Rows from block 8 of a small CTC audio transcriber, named by matrix and row number. Rows with one number belong to one neuron. Each number is 200 + 20 x the weight over its row's rms, rounded and kept within 0 to 999. All counts start at 0.
After each neuron's rows are labels from the 100 clips, of 14976, where the neuron reaches its largest size: "top examples" is what is common among them. Only what is clearly more common there than usual is listed. The data: short read English sentences (LibriTTS-R). In brackets: how many of the 100, against the usual share in percent.
# gate: MLP gate (model.blocks.8.mlp.gate.weight, 416x160), inputs 80-159
# fc1: MLP up (model.blocks.8.mlp.fc1.weight, 416x160), inputs 80-159
# fc2: MLP down (model.blocks.8.mlp.fc2.weight, 160x416, transposed), outputs 80-159

gate.40,194,179,207,184,243,171,211,199,210,194,208,190,189,237,201,170,221,200,197,190,209,215,201,168,185,197,191,161,207,200,223,222,203,183,212,163,194,197,200,235,247,223,229,180,222,197,178,201,180,201,205,203,205,189,200,207,205,193,203,221,200,233,171,234,202,200,183,207,222,214,184,191,216,224,228,241,236,201,184,181
fc1.40,186,177,183,212,216,172,212,226,193,186,206,234,209,194,177,202,227,209,222,214,183,203,216,182,233,187,219,189,197,193,244,217,174,215,198,187,182,184,212,174,176,197,243,172,204,183,238,199,210,228,221,204,187,181,239,215,198,192,223,207,192,222,231,215,166,180,207,227,148,222,217,197,200,145,216,203,204,193,193,159
fc2.40,196,219,200,223,206,235,213,232,206,184,207,195,184,233,183,240,208,182,195,221,190,187,204,180,209,176,207,208,217,208,183,184,196,223,181,198,192,201,225,209,189,220,183,214,215,178,209,200,170,228,220,232,194,190,208,197,190,202,196,178,231,207,172,228,217,200,222,220,170,201,210,190,210,218,155,167,141,246,211,193
top examples: the word "be" (27 vs 4.5)

gate.207,202,225,175,222,196,241,191,162,190,189,194,187,191,177,221,200,211,177,191,186,194,212,194,176,236,176,205,213,207,199,192,208,191,163,191,207,229,193,202,207,214,202,206,188,216,195,200,198,237,178,207,242,191,184,218,244,208,184,185,194,197,205,178,156,191,190,190,194,180,172,218,218,193,182,207,178,227,186,175,242
fc1.207,201,164,171,224,194,168,179,225,219,185,227,189,206,200,186,226,180,190,207,197,208,180,206,211,216,203,156,206,202,199,208,190,204,192,221,218,207,225,158,182,186,179,220,184,198,212,184,180,216,230,233,190,192,209,191,227,178,219,227,175,216,201,242,169,225,216,208,185,182,213,204,175,227,171,217,157,219,190,180,190
fc2.207,206,227,177,198,209,217,201,166,220,199,190,174,224,188,193,182,187,199,228,175,201,162,219,165,175,213,234,201,207,189,181,220,201,184,183,187,188,195,192,198,166,214,207,194,138,188,174,219,218,196,180,219,185,186,179,223,152,196,191,207,194,194,214,242,190,227,197,194,202,177,191,226,201,189,198,179,201,222,199,215
top examples: the word "the" (58 vs 24.7)

gate.364,172,206,222,182,186,227,190,202,209,215,184,179,233,244,212,182,195,218,159,181,187,214,204,203,179,203,137,243,209,203,212,189,200,209,235,171,209,164,185,198,194,196,185,179,227,211,213,233,204,200,168,178,215,168,186,189,250,203,193,197,242,218,195,218,188,218,192,202,199,206,171,233,165,225,206,201,209,205,214,174
fc1.364,203,188,211,228,203,214,175,182,206,208,188,177,163,174,215,204,199,216,225,209,228,214,221,168,194,198,191,201,229,199,227,185,188,205,187,201,233,162,181,208,193,199,189,162,208,167,209,177,193,185,212,209,204,201,187,206,191,186,222,182,177,199,203,203,219,191,205,193,202,228,164,195,199,199,202,238,220,192,189,186
fc2.364,199,196,194,188,152,192,208,203,217,207,186,190,218,187,205,204,201,189,202,161,226,216,196,218,192,193,202,184,188,169,227,233,195,216,216,201,180,203,170,193,201,214,207,203,192,206,217,250,145,183,188,232,223,213,193,204,191,197,184,191,183,224,189,191,123,192,205,219,220,178,197,200,181,200,158,183,192,235,221,226
top examples: the word "this" (34 vs 3.7)

gate.262,250,221,229,194,208,183,217,154,205,219,200,198,204,197,168,204,220,191,160,244,187,185,168,208,228,137,223,184,191,188,211,201,194,175,223,205,201,220,194,211,192,191,165,209,208,190,193,168,242,169,241,169,170,177,211,210,167,193,181,195,197,198,204,213,222,219,218,230,168,218,215,174,205,196,201,180,218,206,194,225
fc1.262,181,185,223,209,177,219,201,226,253,205,195,193,194,181,260,216,184,198,218,165,155,236,205,211,168,199,191,202,184,187,208,207,213,204,185,220,203,176,190,176,218,209,170,209,165,253,213,176,207,226,225,212,212,170,206,194,197,214,226,225,215,192,171,219,188,196,180,217,180,189,207,187,218,176,211,218,187,228,180,187
fc2.262,189,204,211,206,212,151,188,218,170,177,224,164,191,220,207,234,197,202,164,198,208,211,224,219,205,196,154,186,221,218,175,175,200,215,175,166,179,213,151,195,200,207,215,181,229,194,222,169,213,194,170,200,209,192,190,195,225,205,203,202,219,229,188,171,225,168,214,220,203,195,205,212,204,194,158,234,180,173,220,213
top examples: the word "of" (98 vs 9.6)

gate.287,202,188,202,193,202,215,200,206,228,213,160,192,213,229,211,177,215,209,161,176,183,203,187,194,189,171,186,182,144,220,208,209,194,182,223,190,190,260,183,215,181,207,218,223,223,160,178,210,205,189,174,191,200,197,195,181,204,188,176,215,170,160,207,196,162,188,168,199,212,182,215,190,180,206,239,232,187,207,191,201
fc1.287,182,190,202,228,202,242,200,205,207,216,230,217,179,198,232,204,226,203,170,192,234,190,231,231,210,174,202,191,177,201,216,172,171,185,213,207,183,181,215,191,238,224,171,194,199,221,246,270,185,204,211,192,232,215,210,205,207,196,206,207,207,200,199,186,202,210,204,212,220,177,212,236,201,199,176,192,194,201,173,209
fc2.287,228,212,203,176,194,185,252,197,198,191,197,206,203,225,202,223,206,168,219,216,235,194,208,178,238,163,209,159,173,191,223,208,172,190,164,193,206,213,182,201,179,187,180,177,212,189,176,199,214,192,246,200,177,185,197,219,232,178,225,194,219,193,219,224,188,188,199,199,220,202,176,225,212,175,211,194,229,204,199,209
top examples: the word "you" (34 vs 15)

gate.139,192,212,170,253,199,221,164,230,213,228,214,177,183,190,214,188,177,206,184,179,231,194,200,203,181,223,220,223,196,188,191,202,171,210,198,230,164,203,166,187,178,185,179,235,206,180,228,202,206,202,204,188,195,191,226,198,194,201,196,177,206,242,178,188,208,194,226,196,180,223,202,205,213,236,209,194,196,215,178,180
fc1.139,214,198,210,210,187,205,195,195,217,196,189,193,197,209,215,203,170,225,222,189,164,180,205,234,160,194,201,203,226,212,190,219,245,182,206,189,234,191,195,196,232,226,215,204,222,206,200,171,160,225,235,245,211,178,184,183,206,176,194,203,221,227,188,179,201,156,224,219,173,208,210,228,206,198,144,176,205,209,177,213
fc2.139,175,208,213,184,225,221,193,200,206,218,170,205,201,182,191,170,180,210,180,150,216,191,191,184,155,192,198,198,196,189,177,211,236,210,186,210,224,205,227,201,188,191,204,201,190,166,222,199,194,148,216,196,206,164,190,218,198,190,224,195,189,200,246,194,183,205,199,187,186,208,211,217,250,211,239,203,203,211,179,225
top examples: the word "be" (37 vs 4.5)

gate.30,215,159,210,216,215,193,187,193,171,183,194,204,191,218,205,198,175,231,188,215,204,195,177,224,217,204,218,218,187,157,211,225,231,187,157,219,210,195,176,220,153,223,225,207,168,186,221,188,180,224,177,190,175,195,183,221,187,174,191,225,184,207,207,197,157,179,177,191,177,171,200,206,184,211,164,193,215,219,181,203
fc1.30,237,219,208,229,187,162,227,193,200,165,176,238,180,226,208,223,215,199,162,206,200,181,189,184,167,184,193,243,217,203,231,151,214,170,169,183,203,193,213,177,222,178,243,175,215,232,159,203,181,190,173,222,196,192,208,217,179,214,243,224,221,176,191,183,178,204,218,204,210,237,208,196,234,178,224,234,198,153,171,190
fc2.30,217,202,210,209,201,219,218,211,226,188,207,232,172,223,187,211,201,183,206,219,172,190,179,205,186,234,210,178,188,190,233,195,175,197,183,194,208,158,151,199,184,209,226,204,175,198,220,167,184,239,188,202,201,189,203,219,180,167,187,209,185,198,210,215,193,191,185,200,216,207,209,207,197,215,223,231,196,183,205,201
top examples: the word "you" (38 vs 15)

gate.289,220,181,210,189,204,175,180,186,163,203,160,198,223,182,171,191,209,177,214,198,213,234,172,196,206,148,211,198,204,197,211,197,194,190,211,141,192,205,188,212,227,192,211,161,201,203,212,164,148,198,240,206,219,179,188,183,172,208,189,209,216,211,195,201,206,216,184,158,212,187,209,233,209,181,212,194,173,207,187,206
fc1.289,212,228,222,214,191,192,219,183,216,242,176,180,194,188,196,183,197,200,200,210,183,197,188,229,205,173,194,213,206,171,219,192,188,194,175,213,170,208,187,161,207,165,220,198,204,171,218,216,208,234,198,200,214,188,228,225,210,202,218,220,185,192,204,238,187,162,211,200,184,206,232,204,183,212,237,174,238,193,173,198
fc2.289,193,173,197,187,196,221,209,192,200,206,213,180,189,204,177,141,176,166,200,189,190,250,204,202,166,219,215,212,201,182,194,190,175,200,187,173,173,210,183,198,209,198,221,190,208,182,189,206,206,200,199,213,211,207,204,173,222,192,234,226,212,187,239,245,244,201,191,186,220,196,175,195,188,216,221,193,198,245,167,200
top examples: the word "had" (38 vs 3.1)

gate.358,235,188,219,198,194,191,215,223,185,207,214,216,211,174,204,175,185,241,199,225,174,183,164,196,194,191,209,205,220,196,204,206,208,195,193,178,172,210,190,201,187,201,230,184,193,204,162,167,173,218,190,174,208,187,199,208,218,228,201,205,159,238,189,214,205,213,195,153,219,211,151,189,212,223,225,205,212,188,219,209
fc1.358,208,194,170,177,228,208,222,257,195,195,216,184,207,168,226,231,184,217,156,212,200,232,184,196,194,206,201,192,221,174,195,209,193,192,213,221,214,178,191,186,237,217,157,189,195,211,216,214,222,200,234,239,206,191,174,174,166,192,187,196,236,209,186,181,240,207,192,221,207,191,207,181,192,203,197,199,211,191,212,217
fc2.358,209,216,165,184,195,207,209,190,219,190,215,250,242,160,190,168,200,184,196,221,228,235,208,230,227,197,169,203,208,213,200,192,207,187,179,214,174,247,183,203,216,215,172,191,174,202,225,174,217,183,217,146,203,199,216,246,212,197,224,220,209,193,192,223,190,209,164,189,214,165,209,177,243,210,196,195,203,165,217,214
top examples: the word "to" (50 vs 14.4)

gate.121,183,171,170,213,230,179,194,206,202,200,225,174,216,176,174,216,184,223,201,212,246,206,200,189,191,189,190,202,196,205,202,239,221,176,201,239,178,226,213,194,193,217,180,173,216,181,226,241,186,199,202,191,205,205,180,206,184,190,204,201,220,185,161,199,218,157,194,210,204,197,215,189,216,209,204,216,171,201,189,171
fc1.121,231,210,191,234,162,228,199,192,186,221,194,194,182,235,194,197,214,192,199,214,175,226,196,272,184,203,250,218,190,194,198,183,247,187,203,234,174,179,169,209,192,182,190,223,200,204,201,243,204,198,195,191,178,205,231,176,213,185,180,195,209,189,201,189,211,208,169,194,223,190,196,194,196,201,199,193,219,220,215,178
fc2.121,154,215,208,176,220,197,205,199,204,215,186,195,171,196,156,211,198,208,189,209,185,244,177,185,220,209,202,178,184,223,216,181,220,200,202,186,195,188,180,155,194,180,182,187,223,190,205,201,248,219,260,205,180,212,245,215,247,217,190,227,206,194,166,217,203,201,181,197,192,166,183,205,215,206,179,212,195,206,195,185
top examples: the word "you" (35 vs 15); the word "will" (34 vs 3)

gate.113,168,149,192,198,181,192,175,191,146,165,226,180,199,173,196,168,217,198,184,177,197,185,207,188,221,167,174,216,211,207,232,221,170,202,181,180,220,190,182,225,186,174,149,213,198,210,202,189,214,194,201,186,196,191,170,212,208,181,206,186,200,185,171,218,207,183,159,165,216,186,194,207,207,198,197,190,227,156,192,201
fc1.113,240,211,197,206,222,222,174,204,222,209,199,181,210,188,184,231,181,187,202,210,203,209,224,208,213,216,198,161,179,172,181,212,184,165,197,200,200,218,199,224,193,226,172,201,205,223,219,216,187,222,198,189,187,191,226,181,209,192,192,206,186,192,190,210,229,176,237,177,230,172,190,161,211,221,218,178,206,157,191,216
fc2.113,172,171,176,196,202,201,203,207,181,152,210,203,184,181,203,213,215,191,197,201,204,152,186,182,172,211,210,239,248,225,207,185,203,220,189,194,202,206,196,182,224,167,230,192,197,161,223,207,188,193,217,183,174,227,192,188,193,204,206,208,207,175,197,204,186,207,161,198,169,182,210,245,181,194,228,238,206,201,196,204
top examples: the word "it" (35 vs 12.1)

gate.94,206,204,183,201,197,192,137,206,190,210,191,172,203,215,214,187,215,198,193,208,190,220,191,174,225,161,204,210,204,213,184,204,192,183,209,172,209,195,174,212,188,237,203,200,196,195,205,195,201,216,202,200,206,188,165,189,213,195,161,223,158,238,172,194,175,190,173,206,226,188,214,227,200,183,224,207,220,205,190,210
fc1.94,197,201,190,198,229,202,169,228,194,236,183,189,189,173,194,204,203,167,208,164,225,211,253,204,225,190,215,208,212,184,207,237,228,201,189,203,187,222,193,245,154,208,168,202,222,205,198,203,221,200,182,184,215,219,191,197,185,163,167,216,212,174,190,196,196,178,163,219,233,184,196,222,175,204,225,211,183,220,170,191
fc2.94,188,173,164,183,176,212,185,203,200,189,199,201,209,180,198,205,231,178,199,178,183,211,210,196,253,196,240,203,193,207,193,220,226,187,205,162,195,217,194,193,191,192,193,197,204,219,172,207,183,229,179,148,195,209,185,199,232,169,183,172,191,236,188,164,197,159,195,200,180,173,224,197,204,202,209,182,237,163,228,191
top examples: the word "the" (93 vs 24.7)

gate.339,185,192,184,208,211,213,196,202,209,217,198,196,243,192,216,179,208,177,199,177,202,231,199,172,202,222,188,181,194,209,198,223,226,196,213,208,210,213,174,228,186,223,180,225,196,191,161,155,163,178,186,176,227,204,184,157,205,179,190,190,205,215,202,204,192,225,208,208,160,168,195,229,212,209,194,200,161,218,187,187
fc1.339,186,223,168,210,209,185,180,212,182,245,228,228,196,218,222,187,209,209,237,202,198,234,221,196,207,197,187,181,220,200,184,215,214,223,183,169,241,193,220,164,186,201,213,183,183,222,214,183,187,199,177,208,198,190,215,232,152,200,209,229,176,208,184,188,181,188,154,197,208,184,197,213,210,226,170,248,198,163,214,202
fc2.339,222,194,225,195,180,198,195,199,209,199,173,189,186,206,161,191,219,222,163,220,188,205,201,169,197,228,248,206,195,209,190,213,173,190,182,227,217,189,210,200,186,191,164,183,194,246,172,223,170,205,203,215,209,238,207,195,199,183,173,196,206,198,226,199,211,189,177,233,187,188,228,212,208,176,221,163,233,188,190,210
top examples: the word "the" (74 vs 24.7)

gate.148,250,198,215,205,238,196,186,133,209,208,198,209,188,180,206,212,222,174,188,220,222,211,156,220,179,188,189,219,208,199,241,226,224,191,206,187,193,235,207,251,216,183,218,195,208,220,184,215,220,174,167,173,167,214,191,232,224,163,206,213,201,219,223,205,226,192,235,221,191,204,222,193,192,217,196,196,198,172,163,205
fc1.148,201,213,196,176,197,194,155,191,186,208,189,166,212,185,192,184,192,231,201,186,223,220,175,169,230,181,241,219,206,170,207,213,200,203,186,176,200,234,188,203,189,202,182,203,218,176,159,170,149,226,210,211,188,234,237,184,203,203,208,171,201,224,175,189,193,192,198,179,233,212,210,201,197,166,221,182,173,232,209,175
fc2.148,196,185,175,204,206,194,177,197,188,204,123,197,203,191,212,189,186,238,215,195,222,198,150,215,187,218,202,178,214,201,214,208,208,200,206,184,166,247,189,225,173,198,203,202,195,216,189,205,236,186,179,184,194,191,239,205,213,212,183,199,211,220,207,176,255,222,189,179,197,185,201,181,206,200,191,186,215,186,227,229
top examples: the word "you" (83 vs 15)

gate.306,197,193,173,199,156,209,191,152,187,191,197,219,190,196,166,212,218,194,197,205,190,228,160,179,151,174,217,247,183,162,204,202,176,193,177,206,187,214,186,222,201,196,232,205,196,182,213,195,190,205,203,206,214,205,222,198,193,206,192,175,215,195,194,202,240,199,183,205,207,184,209,229,191,201,229,174,169,232,209,184
fc1.306,202,236,229,199,194,190,199,198,193,238,196,172,196,182,186,205,216,178,200,153,210,193,207,207,201,198,192,208,190,197,174,181,205,184,202,211,197,215,175,184,219,189,171,148,214,193,188,207,196,227,198,220,233,244,212,206,205,169,181,195,200,158,217,223,217,175,153,221,258,208,223,222,192,248,193,188,203,194,201,224
fc2.306,199,161,187,222,232,223,202,203,201,166,190,208,194,215,163,202,219,230,186,202,227,226,198,222,204,203,184,168,211,208,235,201,198,191,188,185,205,210,198,184,219,200,235,195,197,194,190,188,206,211,211,175,194,195,202,221,172,206,195,210,221,203,202,147,196,147,196,165,149,181,217,187,202,174,237,224,210,177,183,206
top examples: the word "had" (28 vs 3.1)

gate.4,224,186,203,189,187,206,198,172,189,176,224,180,176,225,209,177,200,197,158,206,180,213,206,219,210,198,207,213,209,176,220,186,195,198,217,214,220,226,172,201,176,202,179,201,177,182,182,170,229,192,212,181,149,217,183,232,209,182,187,165,181,209,241,207,214,208,200,209,178,242,193,212,226,188,191,194,215,212,165,194
fc1.4,188,213,213,194,202,203,231,236,189,179,216,215,214,225,190,181,205,218,186,176,196,191,189,206,162,189,198,218,187,197,213,175,198,194,237,187,191,165,206,208,203,229,223,220,189,258,222,160,226,223,189,197,214,225,208,189,209,178,181,220,196,186,203,167,211,180,216,197,206,239,203,210,203,194,182,171,224,185,202,207
fc2.4,182,213,189,220,156,187,204,238,238,201,216,192,233,188,216,199,194,215,208,201,180,227,190,221,192,216,222,222,207,197,169,220,185,189,225,187,229,189,201,170,203,186,212,190,178,186,192,199,183,198,160,202,195,220,158,235,217,200,247,216,189,217,186,157,186,183,208,164,192,224,204,217,227,196,209,203,241,177,182,180
top examples: the word "of" (68 vs 9.6); the word "the" (56 vs 24.7)

gate.352,199,243,194,192,188,181,188,220,176,232,226,199,174,185,172,218,193,183,169,236,180,183,184,231,206,174,208,218,174,207,189,187,213,184,217,183,214,202,227,223,202,187,179,176,208,186,199,203,195,223,214,208,208,190,224,190,217,197,215,180,171,192,228,172,238,208,181,189,222,196,193,213,195,200,178,209,243,217,213,195
fc1.352,189,203,217,183,186,204,190,181,209,201,200,220,205,204,190,198,182,238,206,199,178,220,203,202,209,198,208,184,169,168,171,186,191,199,217,220,215,200,205,210,243,194,195,192,203,206,223,180,185,185,201,223,197,188,232,117,240,159,204,220,217,180,220,178,224,204,221,172,215,178,164,195,156,198,187,154,223,186,233,213
fc2.352,199,167,231,193,154,213,190,205,217,232,159,210,200,189,209,197,230,213,205,197,228,218,219,163,236,190,216,177,190,204,218,237,205,196,211,203,199,202,208,202,162,212,228,189,196,198,203,191,220,175,222,183,213,236,193,177,208,189,175,199,170,180,177,226,171,245,207,157,203,204,204,224,187,145,244,197,194,183,197,224
top examples: the word "it" (59 vs 12.1); the word "is" (49 vs 8.1)

gate.341,254,177,240,196,201,197,201,190,244,188,180,208,198,212,180,155,191,203,162,210,192,182,190,214,203,148,173,195,196,179,206,217,202,177,189,224,220,213,186,216,172,240,186,209,161,194,200,188,178,208,205,189,202,199,201,186,217,189,203,204,155,180,216,218,162,207,213,210,208,193,189,202,184,199,186,190,225,189,185,189
fc1.341,196,225,243,190,192,195,199,159,203,155,208,193,184,230,177,218,192,151,160,208,221,201,223,176,222,213,202,213,235,184,188,208,196,156,193,171,211,175,213,198,220,252,197,225,162,206,221,215,200,223,192,207,218,211,204,172,191,169,223,213,202,196,190,207,200,204,208,186,197,183,199,173,190,181,184,234,209,168,210,177
fc2.341,218,207,205,244,227,242,194,225,220,236,190,195,182,206,154,206,191,209,222,226,180,167,155,187,191,196,220,193,190,221,195,224,177,209,226,219,204,219,191,219,204,190,202,201,204,202,188,200,177,208,232,188,179,193,185,209,199,213,197,198,184,204,200,172,194,196,220,185,214,193,207,202,183,223,236,199,192,199,212,194
top examples: the word "it" (54 vs 12.1)

gate.288,182,208,211,213,232,191,205,202,214,211,220,173,211,219,168,232,215,163,184,233,208,189,181,152,201,172,179,245,214,199,176,219,172,208,238,183,221,163,189,203,205,219,187,189,226,190,171,203,210,219,159,197,175,184,201,210,186,160,221,188,219,180,227,220,199,181,183,191,193,183,192,233,227,193,207,190,185,219,159,225
fc1.288,248,187,158,163,170,221,207,194,198,206,202,197,206,182,177,215,190,204,205,200,228,204,193,212,237,167,193,219,163,189,194,204,190,227,164,202,199,192,180,193,184,214,187,203,201,196,201,253,190,186,216,209,185,187,214,216,196,194,204,183,175,192,189,217,213,139,151,205,210,216,205,178,179,178,187,182,201,178,187,204
fc2.288,241,189,257,195,204,213,184,195,203,183,195,252,193,211,189,181,224,199,200,162,209,204,173,201,196,177,219,186,180,229,208,222,189,203,225,208,189,228,189,221,183,192,170,195,218,187,202,222,205,188,230,198,200,219,212,202,200,162,222,169,199,208,178,203,215,221,198,204,209,179,205,182,203,192,217,244,195,206,189,178
top examples: the word "mrs" (37 vs 0.5)

gate.338,181,202,172,193,208,210,196,200,212,162,214,185,173,195,188,189,200,228,202,193,179,180,171,199,207,196,203,184,225,195,231,233,189,194,192,185,193,219,217,189,175,202,202,211,214,191,178,218,237,219,205,198,191,196,209,193,182,200,165,190,217,220,183,189,218,201,210,184,230,171,168,212,217,236,167,210,158,206,217,184
fc1.338,189,255,223,191,166,172,189,184,176,192,206,207,194,196,222,221,205,185,207,194,190,239,206,204,212,214,202,222,174,198,183,208,240,184,233,246,208,198,199,236,228,192,203,187,218,190,196,219,192,233,201,208,213,195,170,187,202,186,225,221,168,209,196,211,184,199,202,169,202,199,204,197,203,192,152,189,229,178,185,170
fc2.338,209,205,180,223,168,182,195,222,208,165,194,216,227,212,241,199,235,236,160,198,195,199,212,178,174,227,212,230,207,209,206,172,159,188,173,172,209,186,162,163,199,216,155,214,192,231,210,195,191,167,206,204,191,183,225,192,231,211,167,150,218,185,169,198,228,203,197,211,195,219,206,172,229,166,192,192,200,167,226,198
top examples: the word "to" (33 vs 14.4); the word "do" (28 vs 4)

gate.271,211,174,185,215,190,187,183,209,219,223,217,177,205,163,192,203,207,209,210,199,198,212,216,206,218,201,240,206,185,207,176,230,191,175,221,201,213,202,188,230,207,200,206,244,175,197,210,222,176,241,223,172,214,250,206,215,231,199,183,190,174,223,194,198,223,173,213,199,161,205,195,192,230,209,193,232,233,170,207,209
fc1.271,214,182,206,214,201,182,172,213,206,217,178,223,177,199,210,228,196,208,167,184,227,198,161,214,197,199,204,213,201,218,208,197,172,216,190,184,210,201,172,159,176,175,175,185,192,190,177,196,212,234,201,185,177,190,178,225,187,209,167,211,252,227,188,210,172,180,173,202,191,195,207,163,190,198,247,171,218,206,177,213
fc2.271,224,193,197,206,157,152,216,218,228,204,191,217,211,194,203,203,204,215,200,197,205,231,206,171,214,180,203,220,154,202,201,195,200,201,189,179,205,206,199,222,212,224,194,229,208,207,207,201,226,206,210,231,207,201,217,195,184,228,207,215,219,203,156,186,269,207,220,190,187,201,205,211,192,180,193,222,215,225,208,182
top examples: the word "this" (68 vs 3.7)

gate.112,165,219,205,158,227,198,186,230,182,158,188,205,213,214,190,193,189,194,178,239,230,201,205,187,233,195,190,231,195,192,202,205,193,193,188,186,207,212,191,213,180,195,199,206,193,187,220,223,195,179,192,206,199,220,188,214,241,205,206,198,247,182,171,200,174,178,175,190,197,213,189,199,194,207,243,196,203,153,202,235
fc1.112,185,217,209,174,210,202,187,175,191,189,197,208,204,185,202,180,213,166,223,214,173,201,220,209,234,177,171,203,172,203,205,204,213,177,188,191,205,217,244,177,170,202,207,209,200,214,192,218,181,210,197,195,184,194,217,200,203,153,230,197,219,219,177,169,205,205,206,221,193,188,183,208,200,211,201,167,199,175,208,211
fc2.112,187,200,209,173,207,187,200,201,217,162,221,214,170,199,167,199,202,242,204,220,169,175,199,180,193,212,193,197,191,238,192,222,209,207,205,202,209,218,182,220,213,160,207,178,192,168,205,191,193,202,207,188,211,204,219,193,179,201,201,200,197,181,182,164,159,211,174,187,201,215,197,197,190,201,235,220,182,195,201,190
top examples: the word "it" (32 vs 12.1); the word "a" (30 vs 12.4)

gate.285,193,222,184,175,192,203,189,182,226,197,237,219,233,169,194,183,196,241,217,222,210,194,163,212,167,210,176,168,173,204,184,195,192,171,178,199,234,199,219,238,201,188,238,204,192,171,177,225,195,185,157,185,223,210,211,216,207,172,187,224,219,174,189,181,213,216,204,162,197,199,220,229,176,194,187,194,192,256,207,182
fc1.285,205,191,224,179,176,199,213,259,217,189,219,202,213,191,207,226,209,201,189,186,194,195,200,206,184,205,212,221,186,227,229,144,208,174,226,192,191,192,161,180,186,207,182,213,193,223,223,164,200,196,223,211,174,198,152,178,181,211,192,203,184,217,190,183,163,207,172,204,218,250,190,174,169,186,187,179,182,190,182,208
fc2.285,205,216,220,241,232,213,225,186,215,216,218,177,217,231,216,175,166,183,182,221,220,180,254,208,182,170,169,192,213,168,181,184,194,213,179,205,241,195,210,216,205,191,198,187,224,147,182,215,176,203,186,182,209,216,165,204,234,202,186,211,199,203,211,186,216,194,203,210,173,253,195,206,208,200,178,207,209,174,216,197
top examples: the word "of" (43 vs 9.6); the word "have" (30 vs 4.4)

gate.179,188,227,220,225,197,206,204,189,208,205,209,183,211,212,178,160,153,208,209,199,234,182,219,189,158,212,179,204,176,180,206,208,196,198,255,216,205,190,178,206,202,187,174,177,234,198,190,193,190,224,171,204,194,218,199,206,195,196,212,189,192,188,239,189,182,207,196,214,191,197,221,200,216,235,168,213,242,210,138,192
fc1.179,217,194,208,226,183,193,211,182,208,207,194,154,176,216,234,197,192,221,229,225,196,199,179,222,190,212,171,208,212,199,194,154,245,194,181,191,175,196,191,197,203,193,222,239,194,220,203,201,239,186,204,190,196,171,208,235,189,220,188,196,180,194,192,227,187,181,201,209,194,208,241,208,198,207,184,229,248,170,233,210
fc2.179,212,213,168,206,215,201,147,194,174,179,174,202,194,164,196,208,200,208,198,222,179,208,165,192,213,225,213,181,207,191,200,177,169,215,213,216,148,250,207,240,188,195,188,175,189,196,206,202,227,228,207,229,209,213,181,200,225,193,196,175,196,176,194,221,199,188,220,201,229,151,204,190,188,201,246,193,203,196,202,174
top examples: the word "you" (47 vs 15)

gate.313,227,194,211,225,196,201,203,194,241,182,190,183,193,191,169,185,179,211,205,218,220,195,162,227,172,187,168,206,202,193,204,200,225,152,199,202,180,192,220,219,138,207,198,203,186,223,201,207,199,203,211,186,186,204,179,211,229,175,227,207,207,247,189,177,230,192,194,215,187,173,229,193,210,186,218,229,191,216,203,189
fc1.313,202,170,208,217,203,183,193,241,185,191,191,205,196,203,186,187,192,174,206,203,189,169,184,205,196,214,149,227,219,190,196,203,230,181,200,218,223,177,183,221,166,205,193,223,185,215,208,205,177,184,201,186,174,184,164,203,218,214,219,199,165,154,200,194,183,202,168,221,191,223,205,211,206,189,227,183,216,188,195,223
fc2.313,215,244,212,157,188,209,201,192,220,202,191,209,226,188,204,195,191,203,225,225,238,217,221,197,192,227,237,196,164,181,202,184,210,247,177,237,178,201,221,221,198,203,180,198,196,206,192,196,239,178,230,228,197,193,183,197,154,196,185,206,232,205,203,195,208,192,190,209,217,191,191,192,206,197,199,206,211,180,191,135
top examples: the word "to" (36 vs 14.4)

gate.404,231,237,203,226,198,179,191,200,202,159,200,210,212,208,170,180,177,180,178,216,197,181,181,214,187,197,174,234,200,179,201,201,237,194,205,196,210,212,191,206,201,198,193,184,185,222,182,202,218,226,204,165,176,166,240,228,220,173,219,236,219,140,203,209,197,195,233,212,213,210,197,185,219,216,161,232,176,184,209,207
fc1.404,172,186,200,228,188,208,201,200,224,177,158,207,211,180,200,168,212,173,208,177,220,206,189,148,252,189,197,214,219,197,199,214,165,208,221,192,189,208,190,212,202,210,174,223,206,231,190,179,184,167,195,226,172,180,198,208,204,182,174,175,169,216,203,205,172,171,215,195,232,225,228,220,209,188,233,182,170,181,216,212
fc2.404,216,194,194,191,170,194,214,203,195,212,181,182,191,197,208,164,158,211,186,179,188,172,200,194,183,216,204,194,210,217,201,180,177,226,171,186,242,208,242,204,224,185,221,203,185,224,198,205,233,215,189,186,185,237,234,235,217,207,227,191,210,196,177,214,199,229,231,203,182,226,211,194,199,198,155,179,190,226,173,212
top examples: the word "to" (33 vs 14.4)